{
  "spec_augment": false,
  "encoder_mlp_ratio": 4,
  "encoder_head_dim": 32,
  "encoder_num_experts": 16,
  "encoder_subsampling": 4,
  "encoder_layers": 12,
  "encoder_positions": "rope",
  "decoder_mlp_ratio": 4,
  "muon_scale": "original",
  "learning_rate": 0.021,
  "lr_schedule": "wsd",
  "warmup_steps": 270
}
Rows from block 8 of the audio encoder of a small encoder-decoder audio transcriber, named by matrix and row number. Rows with one number belong to one neuron. Each number is 128 + 32 x the weight over its row's rms, rounded and kept within 0 to 255. All counts start at 0. Numbers have three digits each.
After each neuron's rows are labels from the 100 clips, of 14976, where the neuron reaches its highest value: "responds to" is what is common among them. Only what is clearly more common there than usual is listed. The data: short read English sentences (LibriTTS-R). In brackets: how many of the 100.
# fc1: MLP up (encoder.blocks.8.mlp.fc1.weight, 1024x256), inputs 192-255
# fc2: MLP down (encoder.blocks.8.mlp.fc2.weight, 256x1024, transposed), outputs 192-255

fc1.106:123119146125103126139115119108134090110117065126192167120154150141191126175091150113099162171124116091107090101104121134116122128142205127100132069113158104079129096115127124067102156134119124
fc2.106:171168144148118131163205138111084158106092084069119136094095169165131125185122130179179121102114086156129141159085183137075181081092145166073144069100122122112116145092123126120108158128075152
responds to: the word "very" (38)

fc1.191:103149120135104166104144090092154127166085111145100121138138153121145138103137175092179169104145111149078116139148116124155192140121161161086123140128146128144091158187139099142074135173095095
fc2.191:075116148103128112122117094247110122091071085133139133151164112161148052087136117176117145211123133154133143140090107157166159112109135163169148139123132129159192147093145149140154115097161112
responds to: the word "was" (32)

fc1.436:148148130118117157098090177095150128154121162166166182160152132152126140093136132105177145168150206147200134112142149084150153094089134152124128143093151139117073122102096123149106122106057160
fc2.436:132130112131123097151124155094112118057106146124098133130080130089173089109098061151160100097151121140128128106136129129133141169141096087133161130143077154172151160118168112127129115118116120
responds to: the word "did" (25)

fc1.640:134137147139095153103167146100150156131161099043120133192101211143110095161132165175180187199088129140133134097167160117126124122169149144115124103170110121161134134140152161115151153111104106
fc2.640:132099125115124080076079149151227132148103068071122138140183112163171103080131146086147159113150157127145115106101130144096098133137139097254068147152184141131109141130159093098107100146077153
responds to: the word "you" (34)

fc1.365:101172149115128113107184131089112151145161100171113101152160114114099154133109120171152086152100097112101104169119154146104133185139157121137153155145172125046168082119114098121048193121143115
fc2.365:146152138139170096178165144098097103092118040175101112121128136070058137095200078171167141145175143147095129066096148130141161129106142120143133149179118109099104153149124179110145070156143178
responds to: the word "to" (38); the word "do" (33)

fc1.380:114185173132135110158109146158115079094161078087147131123142102066152151122131087119140110125137124088163145099102098120149133108181145158114143130115149146083136158166143101138170149112171096
fc2.380:119119103150111107197191097092191079068182067169136124116066119175026102179121142126060152109135147090095083131109115128139121100180113162123045089084107112098128137205184117078069134085126082
responds to: the word "and" (27)

fc1.254:147092124115122167185238184209100117160130148170088043149068134033136164143129133161085120154095081113140129126104137176080120173135144168151118132114166106133140081158170161160075104097150216
fc2.254:195104109118159159175127157090071115155122135128161099094161113126109199167133169120101133150083171134091166130074141142143159108140157177171037104169068161139102107144125081184092142135152161
responds to: the word "the" (93); the word "of" (28)

fc1.432:097179116141089146181083083091181146059138110203105061121094125117180092127135098123108115124132060137088115131168137132158133110112133118135186119116107149129172142124113059184128140104135135
fc2.432:170124217140110088070126158088123147153179138116149051176128080124073190193069067114115145108099144136111151121115128104154128126143082147080157143071180078124115105124137125103161118165139156
responds to: the word "i" (90)

fc1.517:187125167112156130139112114130085201102141085200150144140170113119140173144159110061146129124097141173089126144127094104098127134120111144095057131083153133170116106172107143121119142141180059
fc2.517:103115144166074133139160153094159093098156116094132147137104142167164143060143169087127144094158080055071099123120049162139099100115096131100071124137112111130152143168121119106109113113134166
responds to: the word "now" (28)

fc1.602:121113162139134144097092150152142128110144176115060181099130178121143126181127166141158138125125168115118164125076139110140078117141169159161162126062106145136145153152120074180094128187144130
fc2.602:096157162156167140168126124095115070144105149146161127139139073122076130120184121115126149114185182120185168136089200115165180086129167152112095098105144156123188170105146180134127173164108124
responds to: the word "be" (41); the word "to" (36)

fc1.491:134155165186122134119118075072147103109157166086081150121103153150138103130133098181135054113125116119136131121167187102176149181178127106131184151167071095147186121139103155150199157103225129
fc2.491:151091156090113127075153152166162111080114142166137102160138103093155127099138104153174141127110137197239138139056133110224117176144120122110062108139150158131165117155109141144103121136209138
responds to: the word "all" (53)

fc1.294:123141164081124086153121141078180107167119204133069145125174126088117135125109144082119102075174135199119093172113164127130107128108084117144126117136149141136106133156095113144128178092095200
fc2.294:096092059114120108174153138119119125176134178137145179147164072133178107079099094134106140130173096132136153143076148134145129155125124097116185128109116137089133116145109134128133150177134164
responds to: the word "he" (85)

fc1.180:151180100154130111093119137132097150127155100139082133192135149183145094134114152084108182050120084167104141088147195144123144140123094118177092136090207156110112167098163106165150209133089101
fc2.180:136126168175148134150164102141139103130093109105141098127107110090158134081151148147132086117083128126104151144085147114088125134106134118170135141144140099077162148125103109156152108140149068
responds to: the word "was" (30)

fc1.425:090104140167113097097141085135141157118125098197144173130086101145130111104084178152125155133102167167171135095085179190174135120079120168131179085146074146139148115116109078155179137115111120
fc2.425:201107104110144125173117176097134121117172120043096101096091073112171181123135043059132145152144088105108145131147145082154117161167140134137101144117146144117088134145130168023092127117108131
responds to: the word "was" (61)

fc1.598:139126125132114116104180160131132073146150159144052113106146107097164126122141109198107144154107110111185151123089132142152108072145117156139103154186184132146105138149090154107166159095108141
fc2.598:114067098092090096133045135129126137131180110147112095093130115181087115174147145074132138139080078090149128133115151080083135167091148145080076160112147207098152155114132096163083055125137112
responds to: voice: male (80); the word "of" (32)

fc1.362:111168127139157128125083199136130108137073121107115105139081157158082139159180158110111148128145102117055126210081129123124071116130186179194146105155139175170140122111078130122122145092113127
fc2.362:147080108120050204088093151093130170124162145085100136075149146144129138152106157100126158072046110086176126134112140096112141107122104139117128180110147167149082204128125150120094120124145184
responds to: the word "in" (29)

fc1.7:129181155140098142114119091062145078109131119125059152143137173156093138143124126120089159141127144161133159085133115119112124116112089102157089103132107142135148192119142142183109165096143103
fc2.7:106134093116108160143173120188112110143100148165135077138138099096101130152122127172125140098163127097120102187122036086169112155091102129074133109115131142164112086153118126127123070084176149
responds to: the word "for" (25)

fc1.593:111126100156146148144091136136114135095147178135123137134162162173127191139088053168137150111150147159047111143173079117146111116178133115108131160117134144140168113129126127119125138120190127
fc2.593:072141113135211144087120118109105181119153184127141121077167147142162173132109096157110143097101139171108124134102119084101154109125163147146098154115139116105178129156190145165155095106191164
responds to: the word "quite" (30)

fc1.548:131129110142104128136130177115130142153168139128149110164153111120139181147154098137133144187123129101089114061075098174133131203096128238120135190070125059110088098125130055220132175119109096
fc2.548:157093147126097112141082108136148045163097133127050154141084182105123055116069110099135056186151121133197195165160078154128167087088128072140115064101147156132087154118081062095088088145185056
responds to: voice: male (72); the word "back" (27)

fc1.313:141070084101116107130150143125084168096114140149117056127116138111123128107140168123085125178173164152151139148139108130118105158107079080109125124073192143165147172159109148145143170099141169
fc2.313:162152134147075139172097111084092171146129144129119109103113129123113180184146154100129127060179146129089092156112116086101174097082107115084123117102102083135176143205220101131146094146082117
responds to: the word "said" (26)

fc1.752:161142084103169103065073054103121168044149131058121110148090186150101116177132191096173164108114130121096127075132069068157142161078112199090115115170098163149106119158126122162088080166165161
fc2.752:097083141178144131116115138082178150101102115135126212145126173092114128100166101102124134105124104100136141082145110165122166169092103121111152086133188060146098152144154117153164124160178116
responds to: the word "it" (31)

fc1.177:101120132096125114117138142140122106136107169167102111185188089106159111161117162150174146126183089109086162155100052101112127062111090137099154076154180103177143101195096100101104135141120091
fc2.177:037114152142106122153117167138138115181095149113092132145146167097078116135129132115162085145173060139156070127088100154109169123104129137125179139098160108123149116164178096082154067188132099
responds to: the word "never" (66)

fc1.275:110104072111083172142104142080111161097133143104092101117112125134074116133146147158161109143115136130152066161130108134161079157133165096152165114177112105119163033109109125133178049091088150
fc2.275:063131091137141086138112127141083127124125135109096099170192160113124116158158127077150089089176138124071156117160144131179190118120118129110135177085110126139127165055118137154139121155135116
responds to: the word "you" (33)

fc1.498:146039148053146087140150175102070080191125142102101144130144106086120142099163160128145099116100129090142126146136173117158123164146099166110150173126099070124139130121107155104143127130125153
fc2.498:119179085181135089145161141159071032096091070135115104123153130091116143083118163192118109126088157130119106144127171129153123146179086186157142159186119179122160122161171131110108133175159129
responds to: the word "come" (33)

fc1.530:107176151185162112145142158106163050129178171149140060136146109085182119123127092096142115151078086032132163136133137159142164117131095134133122176166123175153117105159132119116101117154134188
fc2.530:077094123148050138115140137093133125092067152123137166145107127142120082126119133071133149108205122135098137056159123088085119078150137104127115136099151029114088135156119092162144137090188150
responds to: the word "not" (42)

fc1.207:102212155133101106050139099139124143150193181134092134103113110133168085110162144078103099180093123097122132077131226114167100116148154170121189185151103133190065070198124109155151100113100099
fc2.207:132087113162120177125189165116172120128121099138123106052114126135108077175073116073178128125094089123149096109107131123075145131142100154090066106148145127187127207104132097119091118108142120
responds to: voice: male (79)

fc1.66:159084111147072055120121163100055170148102150129126127125136177106156132102141050143110151114121142124073071121156153105096130145084138179096162108171119127157124115106121108170161140116126079
fc2.66:115149098138111150111101135135124116145127070118119143095083119069067076092164141100145079148111087120197166140119117158163111122126108117089070127128142087154124142091093127133115113150104124
responds to: the word "not" (25)

fc1.261:135171128115071117079097145084102149151181174166160113108118155146099105136124102181184169109140128148120085164154103086098142155202118159136166113146090136126191172075140090105154118166127111
fc2.261:117147137111121086077144076152115130185108061079137156129130080135100190124164133101169039130102080114059128123107147094156152107055133089147066091176181148145146132089120151183118062102160114
responds to: the word "of" (25)

fc1.395:103135141121159132142149108146094145062136094109149150165173144150122172149111152093138136107140123136108072153108079114107114106191141132094168122089118111063106100147117090143153133182178180
fc2.395:112169141101090155151154107068116136099123106129121061113129120133125134143160102104111170080119149110139082148066154144097080083095143132154043118103107178135096113199147097086129135110157143
responds to: the word "i" (47); the word "was" (40)

fc1.335:076160144198113168141114154090119150187096115160085129127147192143100173142113161138131144113093101162090114119113133103165111116190133087091149124118166070118111177078108116119146150205125119
fc2.335:156113130112151160174173143110170164246178136170088142118140072119162083131141074154139077159084122093210082188149160131128152143140114140127110082151038115102174109106113149108119181105182147
responds to: the word "i" (81)

fc1.364:120154171071133145117182112146111049142088146150095144171113180135092118144106058181132141143155142110091033137121129086166146078096075126204155085144028102148099096114160150107132156100153129
fc2.364:145152107123118065104104117101172135144119111138129129118105094123107159153159131118188133158106166101198177147154146178107123127119135091109101144138224123159118163139099099120061116111141111
responds to: the word "the" (57)

fc1.563:146171145104148074032134120107098137099090161156142200111122131165135108196115131085172145150073079150099075105117102138109146188130147159086126117162145098107069121150226139159163088140096109
fc2.563:085120042141153150137142122187134059110153126104111115128059134142127134143138154100060124003085182093098143121088132115077116132118167102129100083199123157089127179108140137146081110139131106
responds to: the word "the" (66)

fc1.75:206062185111136178123190185131124086148132142082136156159169126115157116132140118085152157141101145168183138177192157103174131155152102164092143171157144150131115091086175153174157087086149147
fc2.75:135119120092120160041159077119163090072098138117115107146131121179148144126120138139150081119116167132149170167109197118147083130121153158129154157150175153141169194082112200112119121074148136
responds to: voice: female (84)

fc1.247:132093134108138147098120096144082079097123132138105109102162063111126072164186162175171107165135057114075053146154139082163101136104058201089081106142118081114106109055101110129119161197148123
fc2.247:080185126162211132191120101131118107196120176120094082075163128115148131163127167090094177128110133106169189141130083092117151099179118136171132119149112067147103068139121128140110088140122125
responds to: the word "and" (26)

fc1.312:129165182128193119130119131163174169062152140091095113172118124124076098116098131178130105189107165078122127171129176187120147138157130128133146133162114135098114090029086137148152081113089165
fc2.312:154141110115101123107147139089140098201164112179177168141137162115138129021161143168112167099106096106081097147174174129079180102123176125184142147131107163144169112109118114182162041140053183
responds to: the word "no" (32); the word "not" (32)

fc1.547:078115103124137094132129147163189155156110128161155096141140118182100154174014140103094149120058128111168109093121108090094137084108144109101119168161170181135146069122115152140164111102113125
fc2.547:175133169133107119180140116083187201175111112125138099059181132132109070119213165125116139171148209174157196085098122086108159107085079144150094119064086101115081072101167155150085146127113185
responds to: voice: female (83)

fc1.119:176172126128132124083145166106132144128134204154069083166102112183125174142115143151116136109124144156149112170164052182080183125097124165140159131130130081132106081105185110123119042132161098
fc2.119:152169073155127127099114156149108147119121109178163163105113149110086101170164099168155117115115097134077125063110163099172127138155077162137109080168197140131061138123071130100079109134073147
responds to: the word "to" (41)

fc1.622:123100105098138186125152163112141124123144212104098096076146144180144129126138092180101079068126172131169117142116120077124142063139128178125155136221117175133151110130071171150151149129065207
fc2.622:159115114155145159094167107106144204129081168147124158137100163135141109095186137082148065093143161140113110141144094102144134132138189127136153132157122120130122073096163113135141112168079196
responds to: the word "is" (59); the word "it" (59)

fc1.359:147129122131165057157197156148124141168120135080187121081123188115082134075130132155128147117100162083143087111122158121133106140126156097167150134157065120126107082109099164082110111113086148
fc2.359:130153202168154123093079156121144173086117138076168112095077174131114109152108119122128183108130146114088131099104139101167100131115210104100142132109117171121129143084097153236117094083136104
responds to: the word "not" (34); the word "no" (32)

fc1.558:163137180059107113117127093147063095073118102077126160111129130122086114127113123111108095129129136097142128113131152153097177112099162069161124139153146082127107177151149138089164132128122164
fc2.558:126127136149168124074047094127184095101066100131100125120082129079159124095145201177153070139115124129150149182080102064109053143115159135135129191162113125151131147155125133133142087099117127
responds to: voice: male (88)

fc1.84:147111110202124137141136070154192107155163113143131154089090127079159054143142138136172171094130098112121153122211141080184135114102121095149116095099186112107114148132132131114087139111184132
fc2.84:122115174195078174120083157156126109103083148117130134104104168113089144136150143155082171092121170174126101115128142122119141146155143126176079119148112086165127146113171132132119103180144115
responds to: the word "you" (55)

fc1.384:127112116134114094132105145127120125173112082128097154088093115173103139118155101103122141082087146073185107183128092114174077161204110130159115150077129168111133141138125118124143125181175084
fc2.384:120108111127205098167129085125130121129069124112188132137121116162072099161147119126083117141150113087091020198194125179128101099131171171087137127138142192102172148148113115135137162217165067
responds to: the word "was" (43)

fc1.485:149150106125100111132091101096145188120184110142114175118100120130143085077086077167145090090115149208090106084202165059087128149089105133107149085103125140058167150130128117093119125063048125
fc2.485:153152106114148116134102142029134201102205121108130144116138166168126079062073152117135138116108124187155119107101108141129087105147115149148057129151107185153112135220109084119121124152136092
responds to: the word "with" (55)

fc1.446:133121124100135172126166109181073153116104130155138125129119192134100113196146147104192186157097130107157067136154143170109094184172124131133124134142126097111168181162121087119112143111132148
fc2.446:097186077126164106158137149149098081126167136117070073135169152151134124147082168069170138124098104118128086084115128117195140115135137174134113152140115110129105133127130191115135110102158095
responds to: voice: female (83)

fc1.315:069134108152151113108130053083200149119168133095084159100107185167083092132114180107134132134173129108033124093131129184098101142103080176158201139154161214078125078133112153111147083089168097
fc2.315:131059174143153098133081116077090127114120086115225162152070148157103181103099163109118135113192158166078192141126140070148166181157118133143170144145116069086169165107037133099098116126131115
responds to: the word "well" (35); the word "will" (29)

fc1.230:152102102182102139101101117086125109095135098142162085117138125146133072162177072126204121115128086105159098152118138102079146130103164115090148144153113125152105118074117149207136115195090126
fc2.230:155136088129131116128199142125154255135163182160110131092145137168105103108146157113114090140116165132155138068135129086127147109135103134098054099119094146144213119178189171145110102121045192
responds to: the word "it" (66)

fc1.199:143102074093139080104099117153081136111127149134163134144124152091138070160085147155142133119130115169153163127184179108161130110121171152174109058100100138167118155126134091152077114152135167
fc2.199:146136115117146175159156118090124106200155138140128054158175184161141137109178189111147174067152115136127081117168135127092125064130180158126119142135097169084150117149195160134100121116133132
responds to: the word "me" (35)

fc1.511:156141150105142137122188126091158100187189119124100146126165117150175131161157117121157124144129180162145086156164171096131166129140159147115124105107147194154113131203157092157191161132127104
fc2.511:096142052139146109133093146062147199095122207159140166104141140114128158095134131118147154136112137170163103133170198127122125131122128152144116137127123149082173144160130093131149124106176159
responds to: the word "she" (85)

fc1.221:154115123123154176144165107145183085154060195118122096115134153162110117175107088111092150140127081140162179127124144139115081141161092092105121102141146121089112140139094122105188122125094131
fc2.221:157132146141121182145134103059103175138102140133119187084123096185105132092133118131108106114094056195140138142160106146188095134179149157167082086099077137088097138113123118119126187155131111
responds to: the word "i" (64)

fc1.14:107133094169200088109125186144115119111181142136137122048152112192126161139072109135159138218097121080102115128104090066092112133145124112150106172099136135128156121114132141159160108098108099
fc2.14:087153076127138080149122117120069157070101108104144102079122145123142178115111143134087126122140137097106155144089104125112204177123167086096124140087151137088152169107148115117092132119108101
responds to: the word "said" (28)

fc1.654:130121146065145117131179109169216148162146133150132139100133255082118053114067115114112140116114149109113117134146102117115119146122165099171095090163091135097120135121169160152119138146055116
fc2.654:108161106146189138104142150122166076149129125165149115151064108074104098157106109113091148111093191087158111160087129101147154097125087165111092087177130135083133122134179149164119149119125025
responds to: the word "to" (32)

fc1.580:140121107135122088114110100089082109150159080113131147158139119167118077156192106143183126154122157225142128127118126166158096123141150079141134131185148119149128084102177103158096094140141081
fc2.580:066074109094129151091114162067083142107116093083116124133099139164139159068113111171192112162097142147152100177101116145122171090103069078133174175110203133123155119064125134118075101108110100
responds to: the word "of" (39); the word "have" (36)

fc1.183:151159137107106145169148159116132140110165115103041173169128110130118104131090074128079168140122104153031070086178127180142137125123166105090164120106101128179069096106099105102129132055141107
fc2.183:149108110090146112171154129119095078126149189091126154195093097118135131073181147062136093141173070205120151112094116152121095183081099154124045135133140105109147159152130101136169122156103119
responds to: the word "he" (29)

fc1.139:146167143109109152113151124127155158111104148044100149131108136143112122202126093143092140166172105049028202202095120155167139129098137084125136151163179101119156139129123129191114180129135105
fc2.139:127161185109158122165099072166138109102111130156122147169090124066141122106114141117201153130085166181183119160120107134119077092151118129140160069064131143137137134079029142096098117108155167
responds to: the word "you" (40); the word "do" (26)

fc1.321:151077162134121138134141119183119154137124101097080125128087095128128104083098096086130200123170156099163138152114135167131094128086117103117092079077201147121125161096123127103105189161117160
fc2.321:110075096080143155084125118131145079119146110088160136113152135148148144162135203101152069080136138160136117114087133098107137089092132170174099165135088093124186094157131106101100112145141064
responds to: the word "he" (29)

fc1.238:112086108087099143181128147128112131167147109098128082110120140110192084121113153092091146128113122073071079189138112108136176158154091125144133126125088151120138116139126159112159156050114167
fc2.238:128122094094155108095134113121156175165098107136077108154151161100119124172110145119129133159114123128094180091180118092143052113159126132153124232162188095140140200114101129196120137105091115
responds to: the word "how" (26)

fc1.676:112161127147111198165132124148174124178210105151104151098090053171081162159170156208130143144150161137113038117125127154128131151137102068136116094139180147125165081109149137158131180128140172
fc2.676:104094143111137121119147125164098121170144096128102131140078176058127142159107138098212167163100053093138139133097137172109084138083119164145113133165108170127142141162097080101077098144116097
responds to: the word "you" (37); the word "do" (25)

fc1.507:123091093090099121177120116081088089188159122219081130097172093100077175129169079170198109135133105073136128146139100131106092171145120054135141145114125129151110120117140078092097151130170145
fc2.507:165113135100085117199103143164171141110147112194110108128076112160133114146102136131100118130096122125116165171123161129178061146103162108162117094131070067139171138168170183091142112142183085
responds to: the word "to" (38)

fc1.765:117196119142152088122199158104159180105125217098177138144135162137160107081083088129134102059105131065070165171153133169127143150092191134138157121152130138122135145102075148149118081179118157
fc2.765:147113112155086098130117122133129061159146113139134151134212157170122121111111149160156126185194072162125106091145165084149101089152160156115171093090125099160133149120119156177122113053156135
responds to: the word "me" (41)

fc1.703:127115162104121109141097097097148102108121086160095124038153176134154098143159122088119177134127101147092166158134147130131102140107165139154116140138165132077137080171107110070093108134095122
fc2.703:121126111118141077135123073117094077094106107096122111084107163147160162104126104102155135099100094193102113076165163147120104117158147120120145166157129070095175157129076114119176094129126086
responds to: the word "no" (41)

fc1.453:198129163202099187140116103105075086172146170178154129114203107090116140069085075122059073103109071145166107072102168144138111114140132173091086089108118082086113101122169096173117117145095073
fc2.453:156091151102168073109153157167105116160136134162131163134087191153093152224181127117161097147113165121147143188100189126128094063155163161130171132099135161092173082097195113118071109142164159
responds to: the word "and" (63)

fc1.299:157107145075161119131063156091146082135121066146118110125116073146141087099121161154132129113097121130175135155174143110133115130121141105155091179143123130144136133090115121101167131135145092
fc2.299:094085126103141166140110171069122158138125148128133062114095126181143155076119100144118130145156152150159118176190160093152090083081147057143134142135118169105177181104155152133132092118189172
responds to: the word "of" (66)

fc1.609:151098150140133142146115181141105093116119171112103162154084104068097119115175157152153112153097127107146108076088096187119130072064141151102136068087097132117136136171167116164132097140151144
fc2.609:098083144122143111155119117091071146109147176151102137191170111161118156140129127107117137175090133149122168147152191127098106073137157146088108136157163159138148121092103145102147117089150144
responds to: the word "the" (51)

fc1.99:149111114112141052183163108159124089114148119164108156061140120164167156118163104133179146101153139108144119133135077108179176114131156110147108167097103085122130120120116101151127128109155176
fc2.99:082112101087120206150150118111114116094110071129169130178090108119110117121173125086121093108109092117141123120110204157077161116125094104072118093121113205030096126088132118113150140153124119
responds to: the word "to" (49)

fc1.662:178116172079164107120137160154124086122182145138105146136177162126120171119133122109081116111137117089106116134105146132108129088110120116127149078066201172112158176129076124115180144077157102
fc2.662:119106130102101109082134120073103089141076172138118100143095096134125122143146221073154143117147126144162113171136082098102164107150118127142109190190093144140077137165140098071169158161086158
responds to: voice: male (74)

fc1.678:154137113144134125185130164132119123138151122119155117139142116108111141180087160096094116152138135117075120116083133141130118132197142134127154122113112122180058100131142114145125088134091132
fc2.678:137094182153078111131106162144137123123131171102124125168099181084123184084079115103106119102154153103125092123108104056160160111119122125150186111111097164146151167160140126158106131095203170
responds to: voice: male (74)

fc1.416:053123103190117154153112170155168146198093140164112153176151138109129160154085141104201106135088096156119104036177104097106125129104109126115177106090137049172128158083070078112136113132184123
fc2.416:162154166148130138152149146112173165143070137169120088105130101117170096150162144120136034139132153185142073156121081159121141131204100125172159127111093135090097103124200113157155202186144156
responds to: the word "my" (32)

fc1.222:111126172148175119150145121121131141129096120109140085132173101103101104142194150130130172145114092112179138095208134151153150091112111143086119160186116119154152110069097114224097159124157134
fc2.222:138062132105108129123182124110127126106083136145141132114060191101110135164084127118079139150113123151136105057154115079113088139070185199217110079072112178135123097148142129067113084161094172
responds to: the word "mr" (27)

fc1.52:127150187100111131155165080197101119128134128101084157112146188052177098129094134125061146163121197128145103097113092158133148096191132100149107188184081118092167157163101121073092149091124139
fc2.52:127076137130079153142121108112088150026178079117134109179104125165146114125145076145099168105128158099067082115091100148120164144063124135090106151104165169140108121179168144088117153167138174
responds to: the word "he" (33)

fc1.497:129171165107142111142131151137133127110141072096129108107095137141055127104155145135092166137174170084124083106129185149136122100174133161133193074113107173060135145131126108119097052061049140
fc2.497:147152147122121086110161142078190108135097059115145119111166148091164138100144170157125168151127129154118134168134109140136098164146112150132149113154102101071185120151106145156198131151102197
responds to: the word "no" (39); the word "i" (39); the word "know" (36)

fc1.636:220099163130161106144127140167137152134139144162091126084122081185116089113168161118112115107079117089103076195169135174176062086141072161139094144113110103116125231167125167092129134098130122
fc2.636:109154188089106109150112192153129120131135144160133048078116125133122125154149138097096113118143093099126108119127109094187110134158105083169076163156131095135167154135110103108126061126133123
responds to: the word "in" (36)

fc1.150:134153114154134148126162098081169089093077113110077056147112106147130097102095144109092137146135178096063137166128135163113129157108184161119144098099164066114153107113121128201132179128104094
fc2.150:089084093100114074163111143113152134148088147100154156170086145100099169169081137121100056190074169124172129061202168088091045121118098133212132131105192212153130168082110103080101117112161145
responds to: the word "this" (46)

fc1.29:124082163123159110179129107114116127143141132106127126112088174111107070127171137169163131165123106134180147172130134107135160135108149155055186137077184078126138137107145140149153076137084131
fc2.29:106156136078125131173120086171075143119185154133131112110101135126179106092185167098144078172153121174161136091064083103127135117152088086129105110122167092147121176107152154120172159093086204
responds to: voice: female (81)

fc1.140:135161164100086083201107168135190142124066153096141161162126160126150125178138125116122152138109082105124046146128145100180107080126104084158123094166127140134119140120130086162137162124142131
fc2.140:106130075100107103121113049108156151093141114119124101191146110070118150154168067108039201136106117132151141097126119124097099135071077072116090169164084097152120097150164060098116130128100122
responds to: the word "her" (44)

fc1.692:142135129141176110058083120129093146173120095108094097117153128021116132090157150144083092112140156146144143131112166075102111082089122100073132081058184129155162100155179131138134093158198134
fc2.692:121109155145106100109196080149157118170098153129109091102125171104111100035165109154138097119095149153104080107128139107079117113152128150104138119112089113135126135130122103124126189112137108
responds to: the word "but" (48)

fc1.481:156143122167109190160148123186139124124125129187098075127136100087085122104126112121119153114125091040135112127100155128105116157128155138167077109124141119136146193194180132131128100112153135
fc2.481:123159135162181179150158135149146122150119155171132134129108129072111123144102086123091087103087101105114099094183137147101098084127078190177099163170114158143118130146147180149141135143150190
responds to: the word "the" (95)